python train.py --model="masked image model" --dataset="microscope photos of single blood and bone marrow cells" --horizontal_flip=true --method="mae" --mask_ratio=0.75 --loss="mse" --encoder_arch="vit" --encoder_norm="layernorm" --encoder_patch_size=[4, 4] --encoder_layers=14 --encoder_width=256 --decoder_width=128 --init="kaiming_normal" --cautious_weight_decay=true --warmup_steps=210
Rows from block 1 of the decoder, named by matrix and row number. Rows with one number belong to one attention dimension. Each number is 500 + 25 x the weight over its row's rms, rounded and kept within 0 to 999. All counts start at 0. Numbers have three digits each. After the name is the row's rms in percent of the matrix's.
# v: attention value (decoder.1.attn.v.weight, 128x128), inputs 0-127
# proj: attention output (decoder.1.attn.proj.weight, 128x128, transposed), outputs 0-127
v.66 114:476541500469463537500483512500500500500500476483527500500500500478525458500531454421536481500500500479500500500500522500500548474534500500543467480500516500562500500554500500457500427538519500524515500535567500476500481500500481515500500469500500540500500500500547500500518500500500471500464483500500457500547500538542500500525471513500536551500525500531500500464500500467500534500500
proj.66 095:538525527545500500463477457535500517500483475467484535500500500500538500500512529557436500500450530547523500500500500500519521456500532500476500476455500500478540500463472500500462500513460500500500472476500500500500500476500529500500500530524500500542500478528446500500500500442460521500562518500480500500536484471537500485514550500500534523536478500468500500554469500500500500481529
v.67 107:500517459549500541455525500449468500543459500500500500528476500500500500530527462522485500536500500500535479500500500500500560517500500524500453519500479500524500474438500468460461531500537536522528460522517500500483500500500524561500523500500484468559520518500500500448521500500532521530500500500476500500489500500500500545500500558562500500500500500541500522500522500500535532472500
proj.67 108:536445530445520500500500529520485531500500477460471519528500533500500529474475500530527525500500513462527440445480500477456526522513500500477461545466539500461500500525500539500525516500500500500460520500500500500500500500516500454522479463518539519474468457479500448473500500500471500500537500535530537529500529536500500500548500541500500500500525500500500500500536544528500519523522
v.68 111:469532500535500500500469500500530500470485500511532475500500554500521500472500500472500425472541467500526500479477500524500500500500500515536539547585465482531526465500563528482500517476544500525500519500500500500464500529522455546531524500457500521500483487500531535533523500537485533500468473500500500500500500467500521500479482472500500524529522500500500500500532552473500470518500
proj.68 108:500500487525533500500532546461523516520500500473511500500475525519474500474486527518500565500500500478524484500500475475477500532460500470500474549500541471541477536467500517470539472536500523500456529500480500500474500500500500500446537500500533500500483546538500500537500500520500471500500525536523500500472500545528463481500557529483451500528500463500524520500520500537522534479559
v.69 103:500534500500476478500500500524537500479464500537476543463526432500500521500480465569516500470500500517500543500536488541500549500535500500500461500515451476500472500474500500538500516500532500500500548477535500500500500474475500500557457500471500500535469500466500500500500500476500527500542465513480500500500481500500521500500500439542500500474500500500454500535440516500556536500500
proj.69 090:500458535470500500459529500453522500500537529500500445500440521500443500471500516468500535500548526500500500474500543472523500475500500500518547535527471500500534500554500470529535500500455481500500529500500478500500500500500477500478519500540500443474464500518460500525500542543500500500500500500500500500480476474500513539500500455450500500500519500519465537500576500500500500500500
v.70 121:516457454482478486500477470520500485550500500500548500529500556500500525500500530500500500537447476459500500529549534500475500500480478533500500471500500523500500500464500485500475523517500521500481500513459500483500500532467500521517478481476486500500559513533464500486542500540500541530500500456534442500500538500500542500513500543464500450519524483474519461471526500550472473479500
proj.70 105:500500476484522500500500500465457500539500513500477541542472580469479443532500500500500500441473469472500521450442460500521500500480521486472539470477500539472516500545535500475500464500538500500500500477518500500473474447520500485500535483467484500464481500522550512500500480476500500500476500500500500500479500533500489482500500500458555548500554500500482500500500500479500500468500
v.71 098:470500518500469552500500500534526531500500531500532500537500528500534500500527500461500520522470500454456500459500428500540500469527500500500500551474474500547444544531500500500500470523547474500500534500556500500519500450481521500500543473500458500541480434478500500516500530524470500500500500477500500544533500481467500500500466500500500521529524500463500500500500500500500516520519
proj.71 099:475522538538500500500554500500500500473500500500478500500528486515539500500500480455469500500554500437500424500481554556463446500485500500478500476549500500464500500467541500500500535480519535480556500500500430469500500500554482518500500465500529529534500534500500500500500500500527500500500530500500547500500469476530509500524500500471543500474500510500537500500467500500500500521500
v.72 120:500500500459500500523517477500526461500500534466500500500471471521455482523481500500516533456500449484518500500513461517475500518564500556484500520465500500534467475465518500500522500500500517500500473500545500539500500500469500451558500500538500543526519500500500544516525448572518471530520500512500500518500500518478475530500549500448500500500473539500480500500483481519454515522518
proj.72 093:500500522500500500500500470500500552500500500482534500538480500478500551500500451500457530531500500500500500500500535500476500537523523500500500500443500534500454500500500541500500500500500500500465463524500500472500481500500524566500456500479537500500500538500466500500500500448538538477500500545522500500520558500528500452541419462522500500476500553500500500500500467500548471480456
v.73 098:522538500459549500475454527500542468561500520500500500460500500500500526500533537500500540500500500500464475544500500481479500469517500500515500500453529500500457500500500500448454500500455500525467500500500500467500478500500477500500500500500500477580500500533562451479480516500475478515531500472532459500500500479500527500500468526472500532500569523542500500524500500478500500540500
proj.73 100:461463500500482500479500500500500500455500500470466500500500500500520474500500475500500441470470528484543500567500545557524500500500532445458457500551522462500500533500500500448500523451500500500547500500500485500540524479500534500469519469500500550523519500442455459500500500517531500500500478500482542500535500528500500531500500500478500463500500462500521527500529500481500482530473
v.74 093:500520524500500500514500500452500500467500500587535500500451516455500500500500500469538500500518482500500542548460500546500500500500471500500500518500500463477500500477500532522500500500500500465500500500455475468500500474500500522532479500500500500500500436500500500500476500484481500523451547500451469525500474525500500500477465420551473500500542475500500559538500526500455500531500
proj.74 101:487500467546500537500500500477462500536551472520546500500500419500500500541464500500500500500500519515500459468537500541520500469549500479500546484474469522471523515500500500466500486500500500500500537500500500556500500522487553500500500482524444500500500535500531466500543447539500454500500500500524500500500500500500480474529500500500500542525456500463539500500477546452500500500481
v.75 093:453474500500500500500500471500500463500523539500470500500531473475500461500500530500500525500500529477500500543500519500500568596473500500545531480460535459500500439500500500500531500471470500500476473500500532535546500470461500500464520500500500500526500470477500474500500530469480446500500500500500471500500500476500500458500543500522454500463500500500500458500500476535500553471500
proj.75 106:538536548484500539500469534500468500500500518481478518500500458465500452500500480463500500500429466535500500524466472518566466475520500519500500500500521541536459551500500500500500500475473500500547500530500500500477467500500558500500500531500500500482520513460500537536500531526500500500500529500500568500500500500500500538462500516500500463500500500520500500500500472426500458500465
v.76 117:552500500500519500500500500536525549464471520464500534516520500500523547476500500528473500520482516500500515500500533500500530467530463530489500467500460524538462500500538485500500500500500482531500500481475500476500500500533455500534500500500500477500500479523477526500500476518543525500458526538486500500543519500554559500474439500473500444500512537468516473539500518459456550483528
proj.76 090:500500451406500500474500531500528475500500500500500500515460464500526531454540500500558552500500473459500528500500524500470500500500500484500521500500533500500532500526475500456486500500500440440500540484469479500500500476500531458460500500500500500500470500500500500561500500500500500527500454500472500468500500500530527529447500500500479500500500519527518500515500460500552500500436
v.77 112:500500518457500454500500500566462519500500526500484500484500533480500475486500542500541551465528538500500500485471554477500500500500444500546500523500529500500500500526485482550448500477500500475500500500532460500500500538530462500540500500500500500500467500500500457500500479424475500500500535464516520525484479462500537519500522474500500451500500476461480560500483500479500547500500
proj.77 116:523539500538500500486452500500529532475523468515500523556500500518500500500500539470461500537500500486470500470500500547523469462537500500500479486500485528480490500466500500519500472544500500561500520537500500479500472479500519500468500525511441500500563524500484517518543458464500500500500500500500479455528539500526500456500500500500567540481500500500471520482500448554500472526500
v.78 112:480500500500500500477529514535522536500538482591500500500500481500500521572500500500500471500529500485472514500469500520500480478478500523500533526500500454519500467523500500442522480555551481500514500500541532500484500470500500477500500456541461482469476500475488522463532523442500500500468476500469518500500500467525500500500500476546479550500521478500552549500500518483500529500500
proj.78 103:500528476559500526463532487500500516476442500500523500500548500500536500465473500514453531500500500540577464500500500471445500500458500500500455526500500500500530500471518500500500500500500500485500500500500500541455500500568470500465519516485514462500515500500527527532500500532527500500542524500500500512542500500500500451527476500457500500465521500500470481478580500500500542500500
v.79 111:500500500519500453521500500500500485545521480520465500460585541500500500468475500500500513540524481500460480500445473500474476500454500500500472500500500500487523554569486519500466472500500531466500500500500519525500469469500500470500536488467500464500459500532500519500517548452477500515500519500539537455500500476500500500500500500519452453500527486474532500483523500530543500466500
proj.79 096:500524534531525543475500522500500500500500500500500500463500525500517465543500584500500500500500530500500500500500460534500500550527500500500444545500558500522500528479478500500526462500521447524500531500531500500500544536536500500457500500449500521500544500500500445500500465500483500488487500500529500540470540534500500500522522500532500500521500500500512500500542449553544474500537
v.80 090:500552462500500500528500500500463500462480532500500477500500468500566529500500500530531462446500500500482535500500500500543500474500462552525500462500562474500500500500500460500517500500527547500522521500500470537500500458500500525500530500500500533480538500500500459542528468500476438500500532434532467500500521478500500477460500522549500521500519500500476500540500500450500500500518
proj.80 090:500500533433500500500522481453500468500500500500500500500484500465500544479500500473530500500544526538462500500500530429500500460458476500500500500500517534464476500500500500500481500471470500463534528500461500500469535500536527473455546517529475500500500500500500500500500500518520565500500500500500500500458500483465531500562459500500500500500500569548500464468468500514500500500554
v.81 085:500500500500534478500536519530500500500469500541500468553500500466500548500529500576500547500480521500471532500500541500532525500500463500500500500500500525554540568500465500471469478500500500500500500500473527545500500519500476518500500500500463529500500500522500500442500462536500482450500500447500463522500470481536500542500500500500500459500500553500500500500500500500436533475525
proj.81 093:500559500467500545500500540500458467471550500500500500457500522500439459460500478526478475443500500535518466544527500453464500500526500500517480500500500500427500500500500534500474465500538452500437500542467500469500514500500526546500475500500500500486500500500500500500500500533500500500522523500483544522500500500534500479500500500562484500500468500500520552533500500467500481500500
v.82 097:500454473500500500515486500500478451500500475500500500480587531549531531469480530500532500500500526472500500454500521526500543551500522500500500500537500472500472500500500532500500519431500500455500484500477433500500458500534500500500500415500500462536500500500482465476484500515500468500472500465500500500500481476500551469532500537500500500500500545500459500517500500500500500538500
proj.82 087:500524477540469468500563481479500545531500500465500500468469443500500500500500500500500533473467527447500500500469500500500500500535523467500500474484500500500533472523458500480500500546430500500463500460535454530500500500500500469500478500500500520450541487472538500453549500522500500467500500500500467500500443525500473500519549449500500462515500500520546500500500500535500500500500
v.83 095:500458482500500437529500500474500500500500467500500464535500500469430559521500518500500500500500500536455523500520535500522500500500500461500500454467546487500477500500500500472500500536500472413500500500460516500500515540488500461500473500500482500500500522532544500500486483500547549500468517532525519500500525500500482522500500500554500500524559521500500500476475473500465557523519
proj.83 092:467467500500500500500527500500475500553524500500500500472500500538581445527473500523500568500500500469448477520500500479500469500500467471500537500500526500470500459500522500500500456435460500532529500552529515470500500524500559500500500500500500474523500457464475500452500500555500480500482500483500500468500460464500500476500500500500500500528455481500522500500500530500485448500500
v.84 097:470500500500516476500546519520500500500529500535500500500500500476469451500500529518500500533500500452539500515500477523500532532500547500500500518473573500469444464460467500500442500455500500500473539473500500500500500476500534500500547479539477524500500500500500481520523500500500517500463481500478500581500500500476472462459460543500532554518500474500529530500500472500481485484539
proj.84 097:463532466470557500500462522500530474482500500500500500500463510500473545465522520500489500474465473480457500479516514450500526500484536500500500529545485466522500530523522441472500477553500469512500484500500500500475521500467480500516500500450570500500533500500468500455514500469532500525500521500500500431523500552500500500470500483483473500549500523476452500500543500500500500523500
v.85 093:547464524438500469477465500500500518480464472481459500514500466527532500500500535500500500500500500517444500500500500481436525484480447446500500473468478500500500500521500500527500471500500456500500500500500476500461522500500456471450500471555500475500500457451456500479549482475472500500500500473500500439500500500479500472500450500500500500444525500500500530520466468500484500500500
proj.85 099:461500500537500534500500500500518471500500557456460500467485500482467563500500465500528500467500520520517522500500500500500517500500534500523500500500527526473468500500500500465481518500500500531500500500500500542500542452500527526500480500524538500478562500500500500525475500515531500450500500500525500532429500552565500524521500483500516500530500531500457472500462555528458533541520
v.86 103:500500500459517527471500519500526500479474569548518473518500477523500500500500561500478500519500520500480500559466541530526526540523500500500520517520519500500529500526524500472488525440500500537472474500520525500516556544479500450500531500500500500455465517485500527500525529534525500524500500534452500500500433477500500500461477474500500500500518520500444551500500500521500523500500
proj.86 095:537500459540500523500442452500481475526500456500531527440533500538533500500517463545500515500500500500544534468500500500480520455524500500500500458515469500523500481472462484500530500480500500500520481479500464500463500500463469481500440500471500500500500500478466500465474500469500454479522512500521500500500500543500500500500500500500500500500500544463500500470454550500563547469527
v.87 089:500500484500522500500532500500485545449500500520500500482519500500534500500500500470500500500473522524500500443500438459500500476500500417523524479461500500500460500461500500459477472563486500500542500500470530500500543500521475500545527479461525500500500529464500530500500455500500531485449500466514484500500500525474500527558500467500500500500500519500500500436500523500478500563477
proj.87 095:451500500477500500500500500542500486522483484500483537471459551500469500563472517524500500500540483500519500500500522500500500500500554500478474500500500544553532533500520500500539456500513458479500542500500538500500500474471500500474475500472500471485500446500500500500500531500527519500528545444528468540500466500500500414500531500545475472500475523500477537538500534500500500500500
v.88 086:500500500526473527500525476481548531478451523500460500526500462477531464527474500500477476442570500454521500500500557455453500552538539473500471544522500500500533528500500500500500479500500533500500451500533500456500500500531500462500500500536457500526500465500468500470484500461500500500500536500524500500523500500500520500528500531526500500500500500545481450538500500476526500500500
proj.88 091:476500500500500500538500516500500456500500500500500473500500559522500515522500530537500529541469532532500522500500500500500525529473436472559471500500500524500500558529500500456481522500463500482500529530500500469500500500500455500546543500500549462466471532514500544522500500500518442500500478541500500500462486500500500526500500450500500500525455500557500568500500500470500480500528
v.89 077:500500500500539454500500526500470500519500545537478500547528500530500465526474530464500500500463500500500500500464500500500527500500500500473500524500475500500481527500467548500500500525500430500500500532500534554477500471500480500444460475500477500500500500466477500500468468500500500430558500527500500500500456520500544477461544500530535534461528500538500467500500482561500526500500
proj.89 079:500500500500556500500447500500549500522500500500471500456500463469500500452500500500542500569461500479500500500500457500500500500500545500535442516500500500468500527500464500500500500500500500476444500519500500500500474500500540500500500500500500500566466563500521500500500500435533500547500527454500554500529500532500479500500520500500459471532500535545500500500500500521460500522455
v.90 087:533481500500532516533458500500500500545541518500468519465528534500500454500473500500500541500500523552500500429500500500500500433500500500500525500500500500500500500540536500452500500523438500469500532500443500500528500478466500525500500500500500534500500486500500469500500427500500460500500536459532500529500500500500477481427500551534484500500500543500500522500500500500528529457500
proj.90 094:500500483500500500454500535500453500535500474469530468572500477500520500517477480525500500500500500500500451481500448517500549500500542470467491527533479479500477469500500500537500500500500500500500474500562500500500500536500480500500520533500529448500500512466500478500549522500500500539500500531500500500545468500524500545561523473524500500469426459479500500500500541472458475500531
v.91 096:500440473500470500515500477474500469467526500471500429521533500500540500500482500523500521549500570500500500540534500500469500545518500500477541500500500500500478533461548500460473473500523518500543500521500443472500500557535525471500500483500500500500472500459500500461473500474500476547456500500471500526500500500500533470500500476474500500461465520524530472480500535500500479525500
proj.91 072:500468550500477426500471500500526500500500500500466500461500529500500500500500500459481537500539500500500500500500539500500533500500537500500500450472533428533500500500479500500563500500500500500500457500500534500500533439500500500467500500500500500572542527500500462500500500481528500500500474500500500500500500500500500500500445500563422500500500500529500545500500500541500560500500
v.92 094:480500500464452481561439500456500425557472500525484500526481523500527500460557500500500475500542500529480500500500500461500500476500523478518474500526500479500519500500482547500500500483500547500471530476500467531500518476549500520473500500533527500500515500524500500545538466459500500523538469529500500480517474500500466500520463474500500500500500500525500536500461471554525500500500
proj.92 095:449500476545518514488535500500500549500500500519500500468500464533500500500468513542574500500521500500549500531500474563500500500516471500468500524500500455500500578500500521500486500461519500500538530500529500459487500500500500500500530500477500500500454520481523500500500556500500542500478500470500500485530554472500500475439523500500477500500500453531500453500535532452500500500500
v.93 102:460480527500500500500500500523500540500526563500544535538514500473456500500466475500554474484500500571500500542500521500500520500500500540500500500527483500500530500500471522500500500500500500552549478484489500478480500500474454527500500542479480516556500500500500500567526478462527500500472484464500500535522465500550550458459500500500500543471526500500500500500500476471479500500544
proj.93 095:475500500528521486500537561500500500536466530530434500475500500500535469465456462500523500500500500500517534500500500543538567526518500500535530535445450532517500514500500462467500479520529518500500525525448527500500500540500500500500555500534500500500500512517500525500500530500479500500557453500500533500478500500500500528528500521461463500500540465500500500500500463469500465500500
v.94 101:500532500436500500529500516500480500500546500459521534521500545528500500500477451521459500541450480478557500543500481500463534515500500476457500530500500564500451467500500500500500479544500481531522500525478478500500524500483535527500529500449500537500500500500525500516500500471500500479500500457531522518459476472521500472443500477500514525500561521479500500500520470481538500500500
proj.94 093:465450534500517537500470500552483477487528500518500467500530500527500466483428500536528500500522500478477500472500481500534500500535500481500500477500500459500500500500479500500500461469555500519447500500550500500536500500500469500532473470500500485500500500500525529467500500597500500500536469530532500500521500500484518500481500457500500500447433500531500521500535530500500500534476
v.95 080:536469500500500465543500526472500500478526477500529528472500518500553540480500500540500458500500458458500558500536500533500471500500474500476553539500500467500500500453477500500500500500500500500500500533500411523500500500500500542500500500500448500500500533457430500522500500526500500480540500500500470500555524500471500500500521500452500520500468521543500500500500500500500500468555
proj.95 089:466554500471500500469461500500500500546500500500500500472545500500500500500458548500481500517500481500451527465500533500500500500500465483526472536546454529538500500500500500500462500500500528500500500500564554533544500500500500481541500500450500517500500500536535461532458468500500480522500500500500525547500536500549475533500477527531538500500500500476472546500534500468466467531500
v.96 090:500500463525536500500461500500500500500515500534516500500500478468500500500500483592543500528528500519500500447453481500534500528519500500443500500500451500500480528500500470500522435556521477547543528458517500539500500537500524548500500474459472500500469474481530500500467500519475500534500500481478529500500524514500500500519500500500500520500500460548500500500472500500548465526535
proj.96 104:500520500482500514500533460527525533466485465500478552525485500485500520522483437486520442445500550500461500538500475525500541500500480500500466500469477560500500480458500500500500536500527521500500477500460500471500521500482462500540526500519470500500500517481469554435517500500519535500500500500500474500481472500477448500500535534543500535500500474454500473500541500500500516500500
v.97 090:470476500500477465500500521500500474479500526528500500472500477534466500521477500500479553536500500500519522477500466500500472459500533500500470500538500500555470462459500500500535500500500466534500529500500500462500500500546476500551500449529548500500500500531500467500500477472458470500500466448521439541536500500500453500445500500470524481442522500500500500544452500500500500500500
proj.97 093:500500535500534464458500467500500535526500487500455549477500500482500500534519500487500462500500487474474527500540500500466500500500529500484442500441500500500541517564500500474471475500526500500500500500537452500500500462500441500447468480500500533518500500500534500500500469451500535479500500475500500537500438500500528500500500448500462500500525548551500500500500500533524526546500
v.98 101:500541500545474500500500522540538500500520517418500478467527500500500500500500500500533467462500500500500500500530472500500500500500549500443500500478500454500500519472500518515479517500500484530531500500478500529500500500529553529500457500473468529500542525461436500500555463500538524518500500544470478500525500500500557500486483521500529500464500500500473500475500500526544439475473
proj.98 091:553469464482527552468500500500500518517500500500462500500500532532500462463520500500473479525551452500483500529526500500500500549500469500535467500500500521500500532455542522529465464527500522500500500500471472500500474529475500500500521500500500500468500466500500477460467545543477500500528471500548464456538500535500500500549528500473474518500500474500478500500518500547500550555478
v.99 098:500500461535500500522478522500500455500500455500500500523521500500457500535500441475431521480459500500468500518500500500561474541500500500500500500500542565487500458528523500500513500483500500459447484445516516500500531536500474500500500500476500500556482500500558500518470500530532542471459500519485500500500500456500500459500500500500473500520500538448477500482500500500540471500524
proj.99 103:471500489500480500500500464500535500520500500500500500500537500500500500500500534472576523556475529515500500500464500500465519478528500468500500538500500500517500500500464500500462500500500526455557500531500523530465500500500520500463477541500500515477529500500500530500500523478428500541581540475537521500456500544473519538540500500470500500552523500500479539514481500500500549500500
v.100 091:500500500453500434521531500500483500530500500528500500500500500500525524500543469466548500523519539444500500513472472500529538548463500500500564500443500500500500500500500524540500476500467500500535500500500520532541469500500541500468482481500500540500500470525500500500542500500500500500533500500460500569531500500500500441546472528500500500500520500456454523500500522500500500520555
proj.100 101:500470500500525525468462500557483468472500460500500519539500527500480500552453528524500500476500466531500500500500500500500500471500526480500460500500472474465572451500531489500531500540523500448438471500526500500500500500500500500572538500500500477463500500456534524500500478500500482537445478524473460500483486500480480472480515462500500468500500500500520500500500533500500538500460
v.101 093:500500500500457500481500539500475500500549477475500500500478500460462423500500478500500500525500500500500519556500475522500541528459455523452545451480485500500500470532500470514500500500478476538500500500480500500500500537471524473528541500476477500500535500500500404500500480500515459500481500500528500470500521500500500468500517500500482539479480531535500500527526500530568500479466
proj.101 106:478500483500533500482519475456500500531474500484500500500500500536528500500500500517500500500500540500500481500500500456481500478475500500544473500527500500462500557500500485500445466515449560500519500500539500472455482474545500528443524500500500500500470500486500500456500500500517518467500581500500526500529469553500500444525575523500500500537524463500500500464476500526500479500533
v.102 103:455500500450500500478518500500500500525500524527500500500472500500500449515524500500475526531500500518476458527500542500500500562500532500548500477528479440500500500466500458478458500459554518542540531533500500524525500500500531500500500500500553438500500500500500480435500468500500461500519500500454537532449500500461473500533500500500517516477486500500518525500500473531451500500500
proj.102 089:545500481464446461473500500532467500500532500554500516500500524525500500456500500500515500500480458500500500500500467500469478500478444521500484515527500500516459500500500560500562500476500500440455500465437527459477500500500500500500500500500500565500500500481500500539500555500431517476500500500500500500500553500523500500518500526531520534500479500529500527478552500471500500500500
v.103 091:500500500500500500529500500481518456474460500457500445525500500500500528500500462457480500466500500438500519500500517500461500500500500500500552549500444500468547524541473500500500500480500554478500457500500500500500500500500479500500500500500478500500481500481500500434524500483500470500500500473500500464500534500529549500500500500562431500462553500564519500551482464500500534500500
proj.103 091:500500460500522500469551466544522477500500500468469559500544500474500500500481535500500527500500500500500500500500500480552513460540500500530500454480500500500500529517500477500500538510500460535500500438535500430459477500500500526489471500500500520458439500500532500500500500500547500524500559500500476500554451459465500500500500500500545478500500500530529500500500500500539479542500
v.104 100:500465526551523500500454500500571544539500523500500500525476500500500500500500469454476546527483533500500500500500500500500517454500500554475525474500534544500500500532500500519469500526445500500488500476533466521483500500521478453500500500525500500463451526500500526500473480466521543534554500500500500473500500500464536529500450534500530500486500500469500526500500549459540500500529
proj.104 102:525527500474526485500526500483453524500542514536500553500500500476457544500500500534537500500479500500536500558474561500500500528500500532500476544525484500500500476500464500500500500500528532500475500519500546475474500500526500538521520459500500500500500500519500470536527516525500469463500523500530500535482534514527500444500500514585500500472520448500500529500500480500446522468464
v.105 087:465500500531548446500500519500500500530500500500500500521486500471479500547519543483500465500500544456500542466476530546500535500500500500500500500445500500500461500475470551450500543500500500446500500500544500500523500500500531500465500500531500500474452500474471541500467469524500500500531541500561500474500475478500455500500500452500525500475500468500527513542500500535463472475500
proj.105 104:464471500500425500526500500514500533500500500500530500472500500554500457460535500512500500519500442523463500500511520500457500500512500500500500441500485555484550500500522500476500511500442500481500500500477537530500500500472455539484486500486539500551531568546500478500500514463530460535500500500467540500458473500500500500462500482500500463500521485500486500500519533460500500500527
v.106 093:459500533551500500460500542520468500514478500500464500500482500500523500500500554460515500466516500500517472484539500500500550500500532500546500500500500530455481500500524500526500548500500441544481500500467500500554476523461500500459476500567516500521500500500477500483551527500500517500500482500500522468500500523500500500500462469500473451459518500500500454446528460524469536483525
proj.106 101:529537500423478476559476500500484544470500500500519529500523516530543500500522539487468500500500500487423462500516523500465535500478468500500464500517500525477500500518500500566500474500480500500539527519481500500500525500531500500463500500461453500500474439519480500500480500500500526535500474500473475500500540500466538500500539535500471500489500500462500500542468475454500500500467
v.107 092:500500500500453479486524500454468460521500477533552532500531500500500471500500471500500464525522467500562500500500500527475530500500536524483500539500532500451522500423500475500500500526500500520500500548479500500500500500526459500531500500571523477500481478530480474547500540517500500500500540481500473477500500500469500527560441526500500500500426470500500500500500500500500527500500
proj.107 094:449416500514516500478500472522500535500473500500500479500500484500500500516531470517500526538479557500500477500472464500500467474522515500474452517500484500532475454565481500500500480500475500481500500500500500500472500461500500462500475500500500500500500500500512500475500461500477460500500481533478523500536529548500462464500553482535577535500547500500536500500535500520522476514449
v.108 099:464500530500527500486500538460500500524500455500554500525447500462483500535500565500500533500500500477500485500500500500472542500500500500500477500475500565482500500500500500500574500452500525477577500469500500471500455500474500500500520500500500500529542500500500500445526500544516523483500470471500514471500466483500516543529500474454527500483457500461500537500500500500500455500473
proj.108 102:523500500476538500554436500500477485459500530500450500500548500500556530481500500500537467512500532538500531459500484525557500500500456450513500448500500500475500536500500500500478484511500500532500532563471500500500500526526500500500500500500500520500500500500442524500500500477517500500500460500541534522500544519500484471500529470519441500500525515500500474500500444500500537545526
v.109 086:467518500500533485500531500500523500500521500500529546461477500479475500500500500500450500500500500475440520573469500500541500554500467453518500500536500478523537462455500534458500464456520478500500500500466500531528459526500469539473425474500478500540500481500500500532530500500500500500500500472500500500500500500551500500500500448527520500500500500481500500466500521455500543530500
proj.109 103:533536500543500481500473482500458500471500500500500522500532437465473500520500500500512545467516500537528533463500500500459500482478560529500546444500500471516479488500585485525477462477500500464500500500500500528500483478527500500471500500500500500500500568517543500518485487544500465500460500500467473500544529500449500467517476560500500517484514500500500500522500500500517485500516
v.110 100:500500500534570514500500500568500520462548500461465500467485500481478472500500482534517472483500500500485500484520473476500534478500479479476500500525500479500537519500500500517500468500517527500485500551466529500484536500500500520500465500539500537500562500561500443474500556480455500500500500469500500525473500500466500500500522512447500461526455500459500500500500458474540500461500
proj.110 095:500500500530500469529467535454540457473472442520500521500462516500500537500500500500535500500525500500523500473532500500515500500474500457500500462500500467510500473463500539500500467520500500500500550449500500477500464500474500457481519500500500475482500500486442548479547500540500484520478500500500500500514500463500463500540500533500500487460462467466473475534527500500500574444528
v.111 101:548500514500500520500545463500520455473475528500527531548530500500500500471500500500529500437500530479562500527459520500481479500500462558500500449500500500523479500500500500463536532551500500500500461500500477500464500500465552466483517500531500470476460500481527529500500500482500444500500476556473500481557516500500534500500469500539500547500500500456500500500500500500500500477500
proj.111 097:448500500500529485469460500500500500458519500500443500500474522500539500500500500500535500530500500500465500500464500500528500551485500466442500500529500500500500436500500500525462500500530521529500541483437500530522453530500500553500520456511522500528531500500500500500500526546500500500543500478500533541500500475529500500519563461536553500500500533527537500480521471500480500500533
v.112 101:500500467538500520500556500500500483500479487461483500471500467443500527454500500500485500526500464550500500523500500500484545500500479549500500500457500475475476500500478481461537522500500500500500456500521533531481533472500500500500500500481468500500483484500472500530482500455531548469474500500469500525500500526474526464431500475500541466474526500475500500526436524500422500500472
proj.112 091:533521500478500446500468481484500500535500500500464547530532500546522500545563534500411533500500548500500540457524500500475515500500546500552500500535500500500479525500462481523459500500454451500500500500500543500500500500500500500500500517500450533500500500455500520500500500500482500524477451563528467500479500500500472539500476500533463473500500500500500500500529500500500500500500
v.113 117:482500500515534500523500520500500527486500524534434500500531475516500485500500463500529500500541543500521535500531560500428500500500500500465451513544537525500500500500500540519537500500500518478528547500482541500500465448462500473485487500518481526462475500526558519500500483500477500487472515500500500540457500500484455462529500500500531478500525500500500500452470521442514513500481
proj.113 098:500541500524500500500525465500550500524500459500543545527459540517500474500515568500464500500500519500500526500500489485543525553500500500500536500474480500500524465500480521500475500460537484542500456479527500500500519549500500529500500500472500522500520482462483470500517529521500500539531500500500573500545485523500535522479481546461500517479525500466477500543500445500525500518483
v.114 096:455475481500500500500467440500447500453500536558500500500467500469535500500500500500540500525477528519500500500533500536463500500468527500469500500500462500500500467524476500500500546500500500500445500477500500468500500500500500500500500500500551500550474460500541471529500500500500500474525434549471500500439563500471500526464475551538536500500500500500500549500500500500500500482500
proj.114 102:500545527528500533500500517469500500500472488460561485500471500500533500473522500522500477471500500477522537530440535523470529528500486500488500452500500500535553500500525500456500500533500500544500500500477543474472519500544457471500532458500500500548500545519500525463500500500500465481500522469500480500518514483500473475454469451500455522500482500442523500500474472500500500470525
v.115 100:500517500467500513500518500500500500500500500479500500500500500500478500500475557451500549500455500458451500500474500500457521500500566544545500468523500461500500500500485476500500533468500500478500450539527472482500500526500480475478521524467523549453500500471500500452500500480543500500500500500447522500537500470481500573500500534500500459459553500500524480500500477456534518500476
proj.115 099:452517525500453475565521513530529500532532532500500500500534514480484456474529481481483500500500500500540500545528524444514500461480500500478556500500547595479516500500500477500500500482500545500500469500500500500500457500500500557528500500567500500468500513474468500500470544500500500500500500519500500516500500500526500500486455468500500526500487471500541536536500500500500518500464
v.116 096:500516500500500429500500500500469527533446500500500500500500500500538500500545538500543476524463468524500500500500500557500500480500459542500473518500516500534458500500500500500522500528466500500500549469463500500541500552424554500524500463531500449500500500500500543481500471500500500542500485452461500500500459518541500500500500500520500500481500530471535500500500448500469487514476
proj.116 100:472552500524500584548526500481500482451522474500500500500475500468480500465488500483475500500500500500500479470500520465500500500525500500500500500435529524465483500526541517500500522458500500523526500544500500500463521470500500500478473481483500472527500541512456486479518500516484472500514514535559500500500533467453461500500528544467500500500500459469474548500500500440528485500537
v.117 108:518500523539533500525485480500515473531476500500524500500500500518500500500454471477471500518500500483522480500537500546523528548451462500477465500468557500477500450500500525517521534500500500500477500465500500500500462500500521500500500523500500500522500479545500500450453535500500517573480500473551500500468500482573500464526538500500500554480500500500500500461448500465467500467500
proj.117 081:500500500500500500500500531536456500523500500500500500518500531500535500500500500500500500450566472538429530500500500500500500467500532500500528500500471552500500565427480500500462500500500500534535500500444500468482500500500500418474500500530500500500500500500500500534500445525470520431500500500500446500517517543500520500500537477500500500500500500500500475500529500500500500555457